Weights of a small rotation predictor.
Model: 40-pixel images, activation relu, depths [3, 6, 3], widths [64, 96, 144].
Rows from block 4, named by matrix and row number. Each number is 50 + 15 x the weight over its row's rms, rounded and kept within 0 to 99. All counts start at 0. After the name is the row's rms in percent of the matrix's.
# conv: 3x3 conv (model.blocks.4.conv.weight, 96x96x3x3), inputs 60-79, a 3x3 kernel for each
conv.42 090:44 51 64 53 65 43 53 57 76 55 54 63 61 63 65 53 59 47 59 53 54 68 41 58 53 45 62 75 51 46 49 24 47 30 64 49 48 49 50 48 49 48 50 51 51 39 39 48 39 13 45 53 76 48 45 48 46 53 51 49 55 54 52 51 59 57 45 47 49 51 55 52 54 53 52 47 52 50 52 51 48 48 36 46 42 49 54 50 65 73 62 35 19 41 14 31 45 67 62 16 61 65 48 45 92 17 56 61 47 51 50 48 47 46 54 50 51 40 40 35 53 79 91 48 55 52 49 50 52 48 49 49 50 50 50 52 43 52 65 51 59 47 50 56 41 48 69 34 35 11 31 87 91 37 35 75 50 60 33 40 62 90 60 60 57 59 60 55 54 54 50 45 62 65 55 37 00 41 31 39
conv.43 093:42 39 39 44 39 70 37 25 42 51 30 45 42 49 45 54 46 43 48 40 46 54 49 46 50 53 52 49 60 74 40 63 33 33 89 42 52 55 51 52 51 48 53 47 49 63 78 58 47 74 28 36 55 42 49 50 49 42 47 52 45 48 50 51 51 51 50 49 47 51 50 47 48 42 39 48 52 47 49 53 55 48 34 41 44 36 80 39 19 46 53 58 23 39 55 24 28 28 29 13 00 33 51 28 20 33 28 34 46 46 44 46 47 43 48 49 43 38 33 38 65 13 54 93 53 15 50 50 51 51 52 50 50 50 50 59 51 46 57 54 43 54 58 54 84 62 60 24 00 02 34 09 20 66 66 60 22 06 39 33 00 46 46 46 38 48 47 43 56 50 47 61 45 57 70 44 93 31 54 60
conv.44 101:36 45 26 62 36 76 64 43 63 47 41 52 48 49 53 54 48 52 32 38 41 28 40 43 36 44 39 55 40 90 51 07 62 75 88 48 51 51 51 52 51 51 51 51 51 31 15 46 20 28 04 39 58 52 50 46 50 49 46 50 50 47 51 54 54 57 52 51 56 55 53 54 49 50 48 48 50 49 51 51 50 20 41 31 34 22 60 61 59 52 57 39 23 52 53 30 62 63 50 61 54 55 96 84 73 51 64 77 48 48 48 48 48 48 49 47 48 79 41 34 52 48 70 57 50 32 49 50 50 50 49 48 50 49 49 50 54 53 52 51 56 47 52 48 59 45 61 83 49 51 88 96 77 43 42 35 75 49 32 79 76 88 49 47 49 46 45 48 42 41 38 14 39 41 47 48 41 12 30 08
conv.45 082:52 12 46 44 77 57 49 36 72 50 54 51 48 49 52 52 50 48 49 56 45 58 69 51 65 61 40 31 41 06 23 46 66 64 00 67 51 50 50 52 52 53 50 50 51 28 53 00 70 21 76 59 58 42 52 48 50 54 52 52 54 50 51 49 51 49 49 50 49 53 54 52 50 53 53 51 52 51 49 52 48 34 36 46 48 74 10 47 52 61 32 38 64 67 60 58 51 24 21 68 59 46 53 61 66 32 26 29 49 48 47 52 51 50 51 49 50 81 46 47 58 48 00 59 61 60 50 52 51 50 51 51 50 50 48 48 54 40 52 63 56 48 54 53 53 50 42 41 69 69 85 67 40 28 28 63 40 67 77 89 99 40 45 48 52 45 55 56 40 51 49 39 65 74 65 85 33 48 43 13
conv.46 084:24 42 56 53 52 56 55 70 55 43 54 41 50 47 44 48 50 52 52 51 59 52 52 62 45 54 76 47 39 51 47 14 38 41 75 31 48 49 49 49 51 49 49 49 49 39 40 50 55 82 54 63 98 60 49 49 44 51 49 46 54 54 50 54 56 53 49 51 55 52 49 54 46 54 52 41 49 53 49 52 55 30 35 58 51 58 76 53 54 48 49 72 49 16 51 55 55 90 83 35 67 65 43 56 50 48 16 25 49 52 50 52 51 50 53 51 50 71 63 91 24 40 64 42 22 15 48 48 49 49 49 49 50 50 51 44 34 58 59 35 38 30 37 38 33 64 55 63 43 36 72 99 89 42 57 64 64 57 37 60 90 92 67 60 49 61 55 47 60 52 45 30 31 26 14 00 11 27 05 51
conv.47 101:54 48 47 31 70 59 71 53 76 48 48 47 46 47 47 48 50 47 35 48 41 39 49 39 45 48 42 46 36 78 62 32 86 55 38 97 50 51 52 52 52 51 50 49 50 42 51 61 63 26 70 62 45 81 50 50 52 51 51 52 51 51 53 50 51 54 51 53 58 53 53 54 50 51 51 53 50 49 47 50 49 45 60 41 40 75 48 47 55 75 42 35 66 50 38 42 39 15 35 43 48 42 44 53 31 50 25 21 50 50 49 50 49 49 49 49 48 17 00 28 53 28 18 63 35 16 49 49 51 49 50 50 49 49 49 50 58 50 50 54 55 51 52 56 43 30 52 24 05 31 27 00 10 30 23 26 34 37 21 32 43 29 45 46 46 50 46 48 44 44 43 64 94 56 45 93 54 37 94 49
conv.48 087:58 28 51 47 87 58 51 50 79 53 56 55 48 49 55 53 54 51 53 60 46 60 72 53 65 61 39 38 47 15 32 52 74 72 00 72 51 50 50 52 51 52 50 50 51 43 67 13 72 25 80 62 61 48 53 48 50 57 54 53 56 51 52 50 53 51 50 51 51 55 56 55 49 52 53 54 54 51 49 51 47 44 46 51 54 82 15 51 64 67 32 37 67 67 62 61 52 24 25 58 66 50 54 66 71 27 29 35 49 48 47 52 51 51 51 49 51 74 41 44 55 49 00 59 67 65 50 52 52 50 51 52 51 51 49 48 57 41 53 62 56 50 55 54 58 59 53 45 78 74 85 68 46 29 25 69 41 72 79 90 99 48 47 49 57 47 60 61 41 52 53 55 71 75 74 87 32 53 51 20
conv.49 092:36 47 56 23 53 40 42 60 41 45 54 53 46 51 59 55 51 60 52 52 55 50 46 50 55 50 47 73 78 73 71 73 60 54 62 50 54 50 51 50 49 50 47 49 52 60 33 53 49 34 40 58 48 51 50 49 52 49 49 51 50 49 53 53 45 46 50 45 50 46 41 47 48 39 53 47 46 52 48 48 53 47 47 40 31 59 31 48 56 41 46 55 31 32 40 38 53 78 79 18 61 66 69 35 27 78 92 60 52 49 53 53 48 53 52 48 52 22 53 50 50 59 62 44 40 77 49 50 51 51 49 51 50 48 51 59 55 58 47 46 51 54 50 41 22 22 33 10 15 30 00 00 00 55 30 47 42 22 34 25 09 21 56 50 54 52 50 54 45 48 53 46 64 50 28 82 74 79 93 85
conv.50 091:60 34 51 51 88 57 54 54 82 56 59 55 49 49 55 56 56 52 53 59 44 61 71 53 64 57 35 41 49 20 36 56 75 74 00 71 51 50 51 52 51 53 51 51 51 49 72 20 74 28 83 64 62 51 54 49 51 59 55 52 58 52 53 52 54 54 51 51 53 56 57 57 50 53 55 55 55 52 51 51 49 50 51 51 57 84 16 54 69 68 34 38 68 68 63 62 53 26 27 56 67 50 53 67 72 24 33 40 49 47 47 53 52 51 52 50 51 70 41 44 53 48 02 58 68 66 50 52 51 50 51 53 51 50 48 49 58 41 50 60 55 51 57 55 60 61 57 47 82 76 82 68 50 31 26 70 42 74 77 90 99 51 48 51 60 47 60 62 43 55 55 57 72 73 75 87 32 52 55 26
conv.51 109:41 64 40 58 20 12 74 55 29 48 55 51 53 49 49 53 48 50 46 43 51 50 45 51 51 53 51 52 65 39 30 41 40 43 48 34 50 50 51 49 49 49 51 51 49 57 47 68 17 01 55 45 27 48 51 56 54 46 48 47 48 51 50 54 49 50 55 54 56 53 53 52 48 49 50 55 51 49 50 50 51 42 58 54 65 15 24 64 36 25 66 71 33 61 53 50 66 74 69 61 50 46 12 28 45 48 43 51 54 56 56 49 51 52 50 51 51 23 31 85 44 47 45 22 28 50 52 51 49 51 50 50 51 50 51 58 41 55 46 41 47 54 44 45 58 77 59 35 00 23 10 02 23 57 74 60 52 36 05 22 11 16 49 51 46 47 42 43 47 45 44 94 84 63 78 20 36 94 38 37
conv.52 081:48 18 48 48 84 58 47 42 76 53 58 58 50 50 53 52 54 50 52 58 46 59 71 53 65 59 37 36 46 07 27 52 72 63 00 69 51 50 50 52 51 52 50 50 51 37 66 03 65 23 80 56 64 43 53 47 49 57 53 52 56 50 51 50 52 51 50 51 51 54 55 55 50 52 56 53 53 52 51 50 47 36 39 48 58 81 14 45 59 65 33 38 67 69 63 60 52 24 22 62 61 50 52 60 72 23 26 34 49 47 47 52 51 50 51 49 50 76 37 43 53 45 00 59 67 64 49 51 50 49 50 50 51 50 48 48 55 43 51 62 55 51 57 55 58 58 50 45 76 69 80 62 41 30 20 73 45 74 75 91 99 48 47 48 55 47 59 59 43 52 52 45 68 75 74 84 28 46 49 15
conv.53 084:57 24 50 46 88 56 51 48 79 54 56 54 50 50 56 55 55 53 52 59 45 59 71 52 65 60 37 35 47 16 28 49 72 68 00 72 50 50 50 52 52 52 51 50 51 42 65 13 71 23 80 59 61 48 53 48 49 57 54 51 55 51 51 50 52 51 50 51 51 54 56 55 50 53 53 53 54 52 48 50 47 43 42 49 51 82 12 50 63 65 32 37 67 68 63 61 51 23 23 57 62 47 57 64 68 25 28 32 49 48 47 52 51 50 51 49 50 74 39 42 55 49 00 59 64 62 51 52 51 51 51 52 52 51 50 48 58 41 53 63 56 49 57 56 58 55 52 45 78 73 83 67 44 25 20 63 40 70 77 91 99 47 45 48 56 46 58 60 41 51 53 54 70 74 75 87 33 54 51 18
conv.54 080:35 11 35 29 54 51 52 24 48 55 52 51 51 50 54 54 54 52 43 49 40 49 59 47 58 56 47 20 40 16 27 41 45 44 02 69 50 50 50 51 50 51 49 49 49 26 27 00 48 19 50 53 50 27 49 50 50 50 49 49 50 49 51 46 49 45 48 50 48 50 52 49 53 51 52 53 51 50 49 49 49 24 36 38 32 64 25 46 26 50 36 46 46 54 52 56 43 31 23 85 23 45 56 45 58 34 32 41 49 48 46 49 48 49 49 47 50 71 34 40 57 46 09 54 53 45 51 51 51 50 50 50 50 50 51 49 57 51 51 60 59 49 56 58 42 27 23 33 40 56 71 43 49 25 39 37 41 54 75 70 80 44 46 49 52 45 51 53 42 49 53 35 63 79 52 82 47 53 58 26
conv.55 088:59 31 50 49 88 57 53 51 82 54 57 54 48 49 54 55 55 51 54 60 45 61 72 53 66 58 36 39 48 17 34 55 74 73 00 71 51 50 50 52 51 52 51 50 51 46 70 17 73 26 82 62 61 47 54 48 50 58 54 52 56 51 52 51 53 53 51 51 52 55 56 56 50 53 54 54 55 52 50 51 48 46 47 49 56 83 14 52 66 67 35 38 68 68 63 61 52 24 25 57 66 49 53 67 72 25 30 38 49 47 47 52 51 50 51 50 50 72 41 44 54 49 00 58 67 66 50 52 51 49 50 52 51 50 49 49 57 41 51 61 56 51 57 55 59 60 55 46 81 76 84 69 48 30 26 68 41 74 77 90 99 51 47 50 58 48 60 61 42 54 54 55 71 71 76 87 31 52 52 23
conv.56 110:52 49 43 32 39 00 37 68 60 52 41 53 48 50 51 47 47 51 56 46 43 45 37 47 48 47 52 60 56 64 50 11 33 47 46 61 49 49 50 48 49 50 50 51 50 47 58 50 37 28 39 53 52 39 47 51 50 48 48 48 47 47 51 46 47 48 42 42 44 44 45 47 47 52 50 49 49 48 50 50 49 51 47 48 32 57 42 47 78 68 35 21 37 59 53 69 60 65 55 37 50 57 24 29 74 33 60 77 48 50 50 47 47 47 48 48 49 57 40 36 78 93 99 44 29 32 49 48 51 48 50 50 51 51 52 51 56 58 51 55 61 49 54 54 49 45 70 50 44 16 32 73 99 53 35 62 70 71 41 37 51 88 43 48 47 46 44 46 40 43 42 41 53 46 41 50 00 56 61 82
conv.57 097:36 35 61 58 69 30 55 31 32 47 52 52 48 52 52 51 53 51 32 37 34 36 39 40 45 45 40 55 87 50 28 60 39 83 13 23 52 51 50 52 51 51 50 50 51 27 46 25 69 21 60 74 45 52 49 48 50 50 50 51 52 49 51 48 48 48 47 48 48 48 49 49 47 51 51 49 51 51 50 50 49 25 39 40 49 58 09 49 14 64 55 58 47 55 46 56 67 40 37 60 64 66 78 60 48 45 48 77 49 49 49 49 49 50 49 49 50 77 36 41 68 65 31 63 44 55 50 51 50 50 50 50 50 50 49 52 51 49 49 49 50 55 50 49 67 50 42 09 29 36 79 60 31 52 50 55 16 44 74 87 84 10 42 44 47 42 45 47 41 43 45 22 59 63 41 64 38 55 69 33
conv.58 094:32 28 42 46 48 16 30 45 40 47 47 55 52 58 50 51 52 53 52 42 47 40 30 47 45 29 42 43 54 61 26 59 82 38 49 69 49 51 50 50 51 50 51 51 49 03 47 31 23 38 12 57 57 25 49 50 51 50 49 50 50 50 51 49 57 54 41 43 42 43 48 45 50 50 54 43 50 50 50 50 49 30 40 64 40 44 27 47 67 63 43 33 25 55 36 50 72 53 48 21 48 65 55 34 62 18 68 69 49 50 51 49 49 49 49 49 50 66 29 48 73 82 97 73 95 81 48 49 50 48 50 49 50 50 50 50 53 52 58 52 54 40 51 51 30 41 44 34 23 17 25 65 71 30 43 49 35 53 30 52 46 67 53 52 51 50 53 48 48 48 44 32 51 42 34 58 17 41 41 55
conv.59 099:55 75 69 50 75 42 35 35 20 65 55 51 52 56 55 46 39 46 41 46 44 37 45 47 41 41 39 45 42 00 66 73 59 44 17 38 45 45 46 47 49 48 47 48 47 61 58 50 73 53 61 00 07 17 49 53 50 57 55 52 48 48 45 46 45 46 44 44 41 48 51 52 40 51 55 47 47 51 53 46 44 65 85 78 42 62 41 50 48 43 52 67 54 37 26 40 34 37 39 58 50 46 52 46 58 61 57 70 51 52 53 53 54 53 47 47 48 75 65 65 10 18 26 40 49 53 52 51 50 51 50 50 50 49 50 54 58 53 54 49 63 52 55 55 47 47 37 77 86 73 40 05 20 58 61 53 63 76 63 45 09 12 46 52 49 52 53 52 52 48 47 51 51 55 33 39 41 39 40 22
conv.60 112:61 68 53 57 37 50 41 52 83 51 49 57 52 56 54 57 51 56 60 59 55 62 46 60 52 56 64 75 46 42 52 31 41 31 68 66 49 49 50 50 51 51 51 53 52 71 42 47 31 36 46 38 50 54 44 47 48 46 44 44 48 46 49 42 52 48 44 45 48 53 52 54 49 52 52 43 44 46 53 50 47 56 60 30 52 19 54 33 68 83 62 30 25 34 20 30 19 76 57 37 38 47 64 54 65 77 54 50 47 48 47 46 45 45 49 48 50 38 56 42 48 57 86 74 54 82 50 50 50 50 51 51 51 51 51 39 44 53 42 46 51 50 58 54 33 43 55 75 39 29 28 47 90 36 43 50 87 54 27 52 44 89 48 46 47 45 44 51 44 48 47 53 62 64 62 13 11 25 53 68
conv.61 110:52 72 50 48 27 50 59 58 41 48 45 49 50 50 50 51 53 42 67 61 67 64 57 69 57 56 65 51 55 29 65 74 62 53 75 76 51 50 50 51 50 51 50 50 50 53 43 30 30 20 49 80 09 56 46 48 47 49 52 50 49 52 52 61 53 51 56 51 50 45 45 48 50 48 51 51 47 47 49 51 51 61 66 51 64 23 48 65 61 48 28 36 35 60 33 61 52 49 41 45 56 44 16 52 85 74 74 59 47 48 47 49 50 50 46 49 50 35 36 50 97 59 52 67 99 88 50 50 50 50 50 50 50 50 50 58 44 53 62 46 52 57 55 58 52 58 39 25 57 49 75 33 39 61 51 48 42 51 47 63 24 32 44 48 48 45 44 43 40 47 42 44 18 30 51 31 39 82 19 27
conv.62 102:39 42 28 18 04 07 23 42 22 51 49 43 51 55 47 55 44 46 41 49 52 48 54 57 49 55 57 57 55 35 57 51 51 64 37 06 48 47 48 49 49 51 49 50 49 35 17 35 11 20 06 45 46 36 50 53 50 52 52 49 50 52 50 52 53 54 53 56 53 56 60 58 47 44 44 52 50 48 50 48 49 34 31 30 29 27 14 29 34 20 46 49 47 51 48 49 48 63 72 56 48 83 85 62 67 50 53 49 49 51 51 51 52 52 51 51 52 42 22 43 40 42 47 44 41 54 52 51 50 52 51 50 51 50 51 49 54 49 45 44 54 38 39 44 53 53 57 52 49 58 29 07 02 66 45 40 52 38 53 43 00 17 43 44 40 44 45 42 45 45 46 79 56 48 49 47 58 83 75 72
conv.63 094:41 19 23 36 60 45 59 31 76 50 53 53 48 46 51 53 51 52 45 55 42 49 59 49 58 51 46 27 34 30 24 27 44 73 10 76 50 51 50 51 51 52 51 51 52 36 38 00 68 22 64 67 55 70 52 48 50 54 50 50 52 48 49 49 48 56 49 50 55 53 55 58 51 53 51 50 51 51 49 51 50 45 33 32 41 60 16 54 36 64 40 43 60 63 56 56 52 36 32 67 57 56 59 49 60 46 29 50 52 51 50 53 53 51 52 51 51 71 34 55 51 37 03 66 34 39 51 51 51 50 51 52 50 52 50 46 56 44 49 58 54 47 59 56 55 37 40 40 44 64 99 50 36 37 40 57 41 47 77 99 99 36 45 44 48 45 49 51 41 46 48 57 61 64 53 76 52 44 48 16
conv.64 098:93 77 84 35 13 32 70 43 55 61 63 59 54 54 47 54 44 52 49 50 53 45 41 40 37 37 42 56 78 43 60 46 62 53 37 52 50 50 50 47 47 46 51 49 50 70 67 60 39 30 56 45 40 72 56 56 54 46 46 45 49 49 47 59 64 61 60 68 65 53 58 59 55 54 52 47 42 42 50 50 52 73 69 72 28 16 18 65 49 55 50 36 38 56 39 54 55 45 61 87 75 53 47 69 67 73 79 61 54 56 55 46 48 50 48 50 51 64 55 73 65 60 61 70 85 67 51 50 51 51 50 52 51 51 53 40 49 49 49 51 51 68 59 54 67 66 58 74 70 81 55 53 47 65 58 66 66 55 73 66 50 47 53 51 49 41 41 44 52 48 48 45 61 51 38 21 02 52 19 18
conv.65 078:48 07 43 33 70 41 46 40 60 51 54 53 46 48 53 54 54 49 51 57 41 56 64 46 66 59 38 42 69 31 36 63 79 67 02 60 51 51 51 52 52 52 51 51 51 21 47 00 53 10 55 51 50 34 52 48 49 56 52 53 54 50 52 48 50 49 49 50 50 53 54 52 48 50 50 53 52 52 48 50 47 28 28 37 41 64 00 43 42 45 35 41 58 64 60 57 51 30 26 59 65 46 43 55 59 34 25 18 51 52 50 53 54 53 52 53 52 75 28 33 45 34 00 61 60 65 50 51 52 49 49 50 49 50 47 45 57 41 55 65 57 45 53 54 47 42 38 31 54 59 71 48 32 14 14 56 31 60 77 72 99 36 46 46 53 46 56 57 43 50 50 33 59 72 60 78 29 47 45 11
conv.66 078:44 11 44 44 81 50 49 40 61 53 57 53 47 49 53 54 52 49 50 53 45 57 65 51 63 59 40 34 46 15 26 48 67 63 00 70 51 50 50 51 51 52 51 52 51 26 44 00 56 17 63 55 58 36 51 47 50 56 53 51 55 50 50 50 52 51 48 49 51 53 54 54 47 51 52 51 54 51 46 49 47 23 32 45 44 78 07 43 51 52 32 38 59 65 60 58 50 25 22 63 51 48 61 54 59 26 19 25 47 47 44 49 50 46 48 49 47 78 41 49 59 47 03 68 66 62 51 52 51 51 52 52 51 51 50 45 53 36 52 63 55 48 56 55 50 42 39 38 67 75 77 55 34 25 19 49 31 51 67 82 99 31 45 49 55 46 58 58 41 52 50 33 60 75 66 80 34 48 47 08
conv.67 093:51 31 42 19 50 00 48 32 61 54 57 55 49 49 51 53 53 53 53 52 47 56 60 48 57 52 47 15 34 11 13 24 50 34 00 70 50 50 49 51 51 50 51 51 50 57 66 39 64 20 88 65 64 58 51 51 53 56 53 52 53 50 50 49 49 49 48 49 48 47 50 49 50 56 60 51 51 50 48 50 49 43 42 60 33 65 06 45 49 66 46 42 60 77 75 65 58 30 29 57 41 27 41 43 49 39 43 34 52 51 51 52 51 51 51 50 50 61 23 33 56 69 34 45 37 45 51 51 50 51 51 51 50 50 51 46 48 38 54 61 56 51 62 64 47 48 48 58 67 64 58 44 42 33 22 57 52 76 59 70 69 28 53 55 58 51 58 56 43 47 50 73 92 89 89 99 43 66 68 31
conv.68 123:80 76 61 57 17 66 65 48 26 60 48 38 51 53 52 44 44 57 53 54 43 51 50 48 37 44 38 59 54 52 66 99 45 29 54 99 49 50 49 50 50 50 50 49 50 46 58 46 32 57 53 51 23 77 45 45 48 52 54 51 49 50 49 45 48 48 42 45 43 45 44 44 45 51 47 53 44 47 51 51 45 67 76 51 50 19 62 75 55 25 27 42 42 33 27 37 48 36 35 29 35 30 34 64 64 49 40 37 46 45 46 52 53 50 50 51 50 59 52 44 87 60 69 85 80 60 51 51 50 50 51 51 51 52 50 35 48 39 48 59 51 43 53 52 53 44 55 58 71 30 20 22 70 36 42 55 38 39 43 30 05 25 48 46 52 57 57 54 55 64 59 19 51 52 33 23 45 63 13 15
conv.69 092:97 91 68 50 30 31 47 66 64 45 54 51 55 51 44 49 48 45 50 54 58 49 45 45 36 38 50 50 84 61 34 52 48 51 65 36 51 50 51 50 50 50 52 52 51 68 55 81 16 15 45 46 46 55 51 54 51 45 45 45 46 46 46 55 49 51 59 58 57 50 51 54 54 53 50 55 46 49 52 50 51 91 73 59 63 29 30 60 62 64 57 49 31 40 29 49 48 58 72 63 61 42 41 50 27 54 61 36 54 56 57 45 48 49 48 48 50 27 45 50 65 76 50 56 84 78 52 50 49 51 50 50 51 51 51 40 42 52 51 44 52 64 57 52 64 69 56 41 27 56 22 19 30 63 60 54 57 15 43 33 17 42 47 45 43 46 42 46 53 49 50 63 44 51 48 00 15 79 24 35
conv.70 115:35 29 79 75 31 46 59 72 18 42 50 42 34 56 40 43 53 38 55 52 40 43 56 51 53 51 63 62 08 18 51 18 39 63 27 39 50 51 50 50 50 50 51 50 50 53 40 27 30 74 35 40 78 26 50 50 50 49 49 50 51 49 50 52 55 54 54 53 54 56 53 54 52 52 51 50 50 53 53 50 55 28 31 78 65 50 51 42 82 30 54 62 53 53 56 67 31 37 67 59 46 49 31 04 42 23 10 59 51 49 50 51 48 49 51 49 50 31 24 66 00 29 42 22 23 60 50 49 49 49 51 49 50 50 50 48 48 53 57 47 51 40 50 41 49 39 37 46 35 72 27 66 52 46 67 62 58 61 78 50 55 73 48 40 38 47 44 37 44 44 42 53 60 45 64 46 52 54 82 58
conv.71 112:52 14 49 24 42 57 50 56 46 48 49 49 48 48 49 47 51 51 44 45 48 58 52 43 52 52 44 39 43 55 44 50 62 68 03 67 51 49 49 51 50 51 49 49 50 51 30 37 72 19 28 68 47 22 50 51 50 50 51 50 49 52 51 49 51 51 48 51 51 50 52 52 50 45 46 52 50 48 51 47 49 66 28 50 43 63 48 34 64 57 40 36 58 61 42 50 60 36 28 66 68 74 62 36 53 68 62 61 48 49 49 50 50 49 50 49 50 58 56 29 61 83 25 34 40 91 51 51 51 51 50 51 50 50 50 47 47 45 52 49 49 56 55 59 48 56 66 34 20 60 84 29 37 45 47 49 25 10 44 58 43 27 48 46 47 47 47 47 42 45 45 59 41 67 66 79 56 50 99 28
conv.72 111:60 42 53 45 79 29 50 46 46 38 54 43 53 51 40 43 42 52 55 50 43 42 42 43 48 57 37 45 51 33 71 09 67 53 60 29 50 50 50 50 50 49 51 50 50 58 63 57 65 65 64 34 78 64 50 50 51 51 50 51 49 50 50 52 55 52 50 52 53 51 49 50 47 52 52 52 50 49 55 53 47 54 54 38 46 99 20 41 46 48 75 35 68 75 41 68 91 67 79 61 59 49 29 48 09 56 38 55 50 49 50 50 47 49 51 47 48 63 75 70 10 33 54 46 30 55 48 50 50 48 49 50 49 49 49 51 53 46 43 39 43 48 43 48 57 56 48 65 57 89 32 69 55 66 56 42 45 51 82 40 66 39 52 59 53 50 46 50 50 49 48 36 44 00 18 98 00 47 68 40
conv.73 104:48 77 15 57 44 42 73 33 47 47 52 50 47 51 46 51 53 46 42 39 52 46 42 53 54 45 47 53 21 29 28 03 33 00 09 47 49 50 51 49 50 51 49 51 50 69 08 53 72 04 70 74 00 53 44 50 47 47 50 49 47 51 51 56 46 49 62 56 54 54 53 50 51 50 49 53 49 51 48 46 48 56 71 36 65 42 49 71 38 50 39 50 24 39 52 61 44 46 56 57 58 38 52 36 33 24 44 48 47 51 50 49 52 52 49 51 52 59 55 60 66 73 74 28 54 57 51 50 48 50 49 49 49 49 49 62 45 57 49 36 51 51 48 42 59 56 20 59 36 37 46 04 25 63 82 35 67 67 38 57 28 20 43 45 40 49 44 44 47 47 44 64 57 17 79 61 68 90 61 56
conv.74 113:44 38 31 42 21 42 60 45 11 52 51 47 54 49 47 41 47 48 44 38 55 48 45 63 34 43 50 66 01 34 87 69 13 00 65 55 49 50 48 49 51 49 50 50 50 63 49 59 32 74 06 36 05 59 49 52 51 48 55 51 50 55 50 51 52 53 51 49 51 49 50 54 51 52 53 50 51 52 51 51 47 52 59 45 33 25 57 58 41 28 50 65 49 25 20 57 47 46 24 35 45 28 38 34 58 63 72 75 50 50 51 47 50 48 50 51 52 36 61 22 59 34 67 37 64 70 50 49 50 50 50 50 49 50 51 43 46 44 43 51 46 44 42 41 33 09 66 39 81 30 59 41 82 35 17 60 03 53 47 64 14 39 52 49 55 48 53 49 48 50 55 26 63 58 27 69 71 51 23 53
conv.75 087:63 56 28 77 35 28 41 34 57 50 60 56 51 44 47 52 45 49 54 54 53 59 57 57 64 57 61 53 84 54 43 48 83 79 60 26 51 51 51 49 49 49 50 51 49 75 43 78 49 21 61 40 28 40 51 54 52 48 49 47 48 51 49 49 48 48 55 55 58 55 56 56 45 50 55 52 51 52 52 51 51 61 69 44 71 30 05 28 09 39 50 66 39 68 53 51 62 73 60 69 30 45 62 43 44 38 76 75 51 55 54 50 52 52 49 51 52 60 53 48 45 60 38 26 15 31 53 51 48 51 50 49 51 51 50 48 54 49 51 45 61 50 41 55 60 70 54 85 55 74 56 50 23 64 67 50 80 48 29 53 43 31 47 52 47 41 45 44 47 47 49 46 59 56 50 40 26 45 41 49
conv.76 096:41 50 27 38 66 41 79 28 25 48 53 56 48 53 50 47 52 47 38 44 47 40 45 46 49 42 31 71 68 22 67 68 38 55 37 57 52 49 48 52 50 51 48 48 49 73 50 00 74 15 39 62 01 32 52 48 50 55 52 52 56 49 52 55 50 47 50 54 48 53 53 50 46 47 53 51 50 50 53 49 50 44 50 08 38 63 14 81 49 36 63 60 58 54 51 46 52 50 58 54 57 75 55 69 57 71 60 45 50 49 51 51 49 52 51 50 52 48 27 38 68 56 61 39 54 43 51 51 51 51 51 51 51 51 49 47 54 47 49 55 51 48 52 46 75 71 46 85 53 59 87 57 48 58 66 75 88 78 56 97 83 43 49 51 53 50 48 52 45 46 48 71 53 28 80 41 48 58 41 12
conv.77 110:51 31 15 76 77 64 51 17 40 47 49 50 38 53 47 47 57 47 49 51 52 44 57 55 40 54 44 33 68 95 68 30 56 47 55 29 49 49 48 49 50 51 49 49 48 18 22 77 55 12 00 49 32 12 48 53 51 51 51 49 50 51 50 52 50 52 51 53 51 47 51 51 49 49 45 48 53 51 51 49 50 47 26 25 61 56 43 65 18 29 44 46 34 59 60 52 49 71 57 77 57 33 94 63 44 53 47 48 52 52 51 51 52 50 51 51 50 76 66 43 43 32 32 70 50 35 51 51 49 51 52 49 51 50 51 49 52 38 46 45 45 44 46 38 34 46 74 76 56 46 81 65 46 44 37 39 68 63 35 79 66 56 58 50 41 48 47 44 46 46 44 00 35 51 44 40 42 43 00 32
conv.78 096:55 40 53 41 29 47 36 36 59 51 45 41 49 44 43 52 43 39 47 68 54 45 62 53 46 65 52 31 63 77 42 43 89 50 29 76 48 51 51 49 51 50 51 50 50 23 57 65 50 31 85 41 43 76 52 48 48 54 51 50 52 49 47 46 47 49 52 52 51 52 53 48 51 50 45 50 50 47 52 52 49 44 25 64 42 17 58 31 27 59 28 37 29 58 67 24 47 57 32 93 45 42 54 29 00 62 76 20 48 46 46 50 51 49 50 50 47 45 17 22 64 27 19 45 37 00 48 49 49 49 49 48 49 51 47 43 56 57 42 56 57 49 58 55 57 41 30 45 21 55 31 00 16 50 36 25 36 25 28 24 08 04 49 47 43 47 51 47 52 51 47 43 57 77 38 72 73 43 73 76
conv.79 092:61 35 52 51 89 57 55 55 83 57 60 57 51 50 55 57 58 54 54 60 45 61 72 53 65 58 35 42 51 20 37 58 75 75 02 70 51 50 51 52 51 53 51 51 51 50 73 23 73 29 83 65 63 51 54 49 52 58 56 52 57 52 53 51 53 53 50 51 53 56 57 58 51 53 55 56 55 52 51 52 49 51 51 51 58 83 16 54 69 68 34 38 68 67 64 62 53 27 28 56 68 50 53 68 72 25 35 41 49 47 47 53 53 52 52 51 51 70 41 44 54 48 03 58 68 66 51 53 50 51 51 52 52 50 48 48 57 41 50 59 54 51 57 55 59 62 58 47 83 76 82 69 50 32 26 70 42 75 77 90 99 52 48 51 60 47 60 62 43 55 56 58 73 73 75 87 32 53 55 26
conv.80 098:33 73 58 51 54 44 60 56 55 47 54 51 48 48 55 49 52 53 55 47 46 42 54 53 48 52 53 79 87 52 33 15 58 29 26 38 50 52 50 51 51 50 52 52 50 56 64 54 56 56 73 67 71 65 53 45 49 49 46 49 50 48 51 48 48 49 54 53 52 53 53 56 55 50 47 47 49 50 50 52 47 27 49 37 64 76 55 60 71 59 74 29 49 51 26 71 74 78 97 33 55 42 34 43 33 38 15 37 50 49 50 48 48 49 48 48 49 75 79 75 32 55 55 09 10 29 50 51 49 49 50 50 50 50 50 49 50 53 50 44 50 49 46 46 58 81 63 61 51 58 58 72 58 44 71 66 75 71 44 46 68 61 52 51 52 50 48 46 46 43 41 31 06 00 34 44 00 66 84 85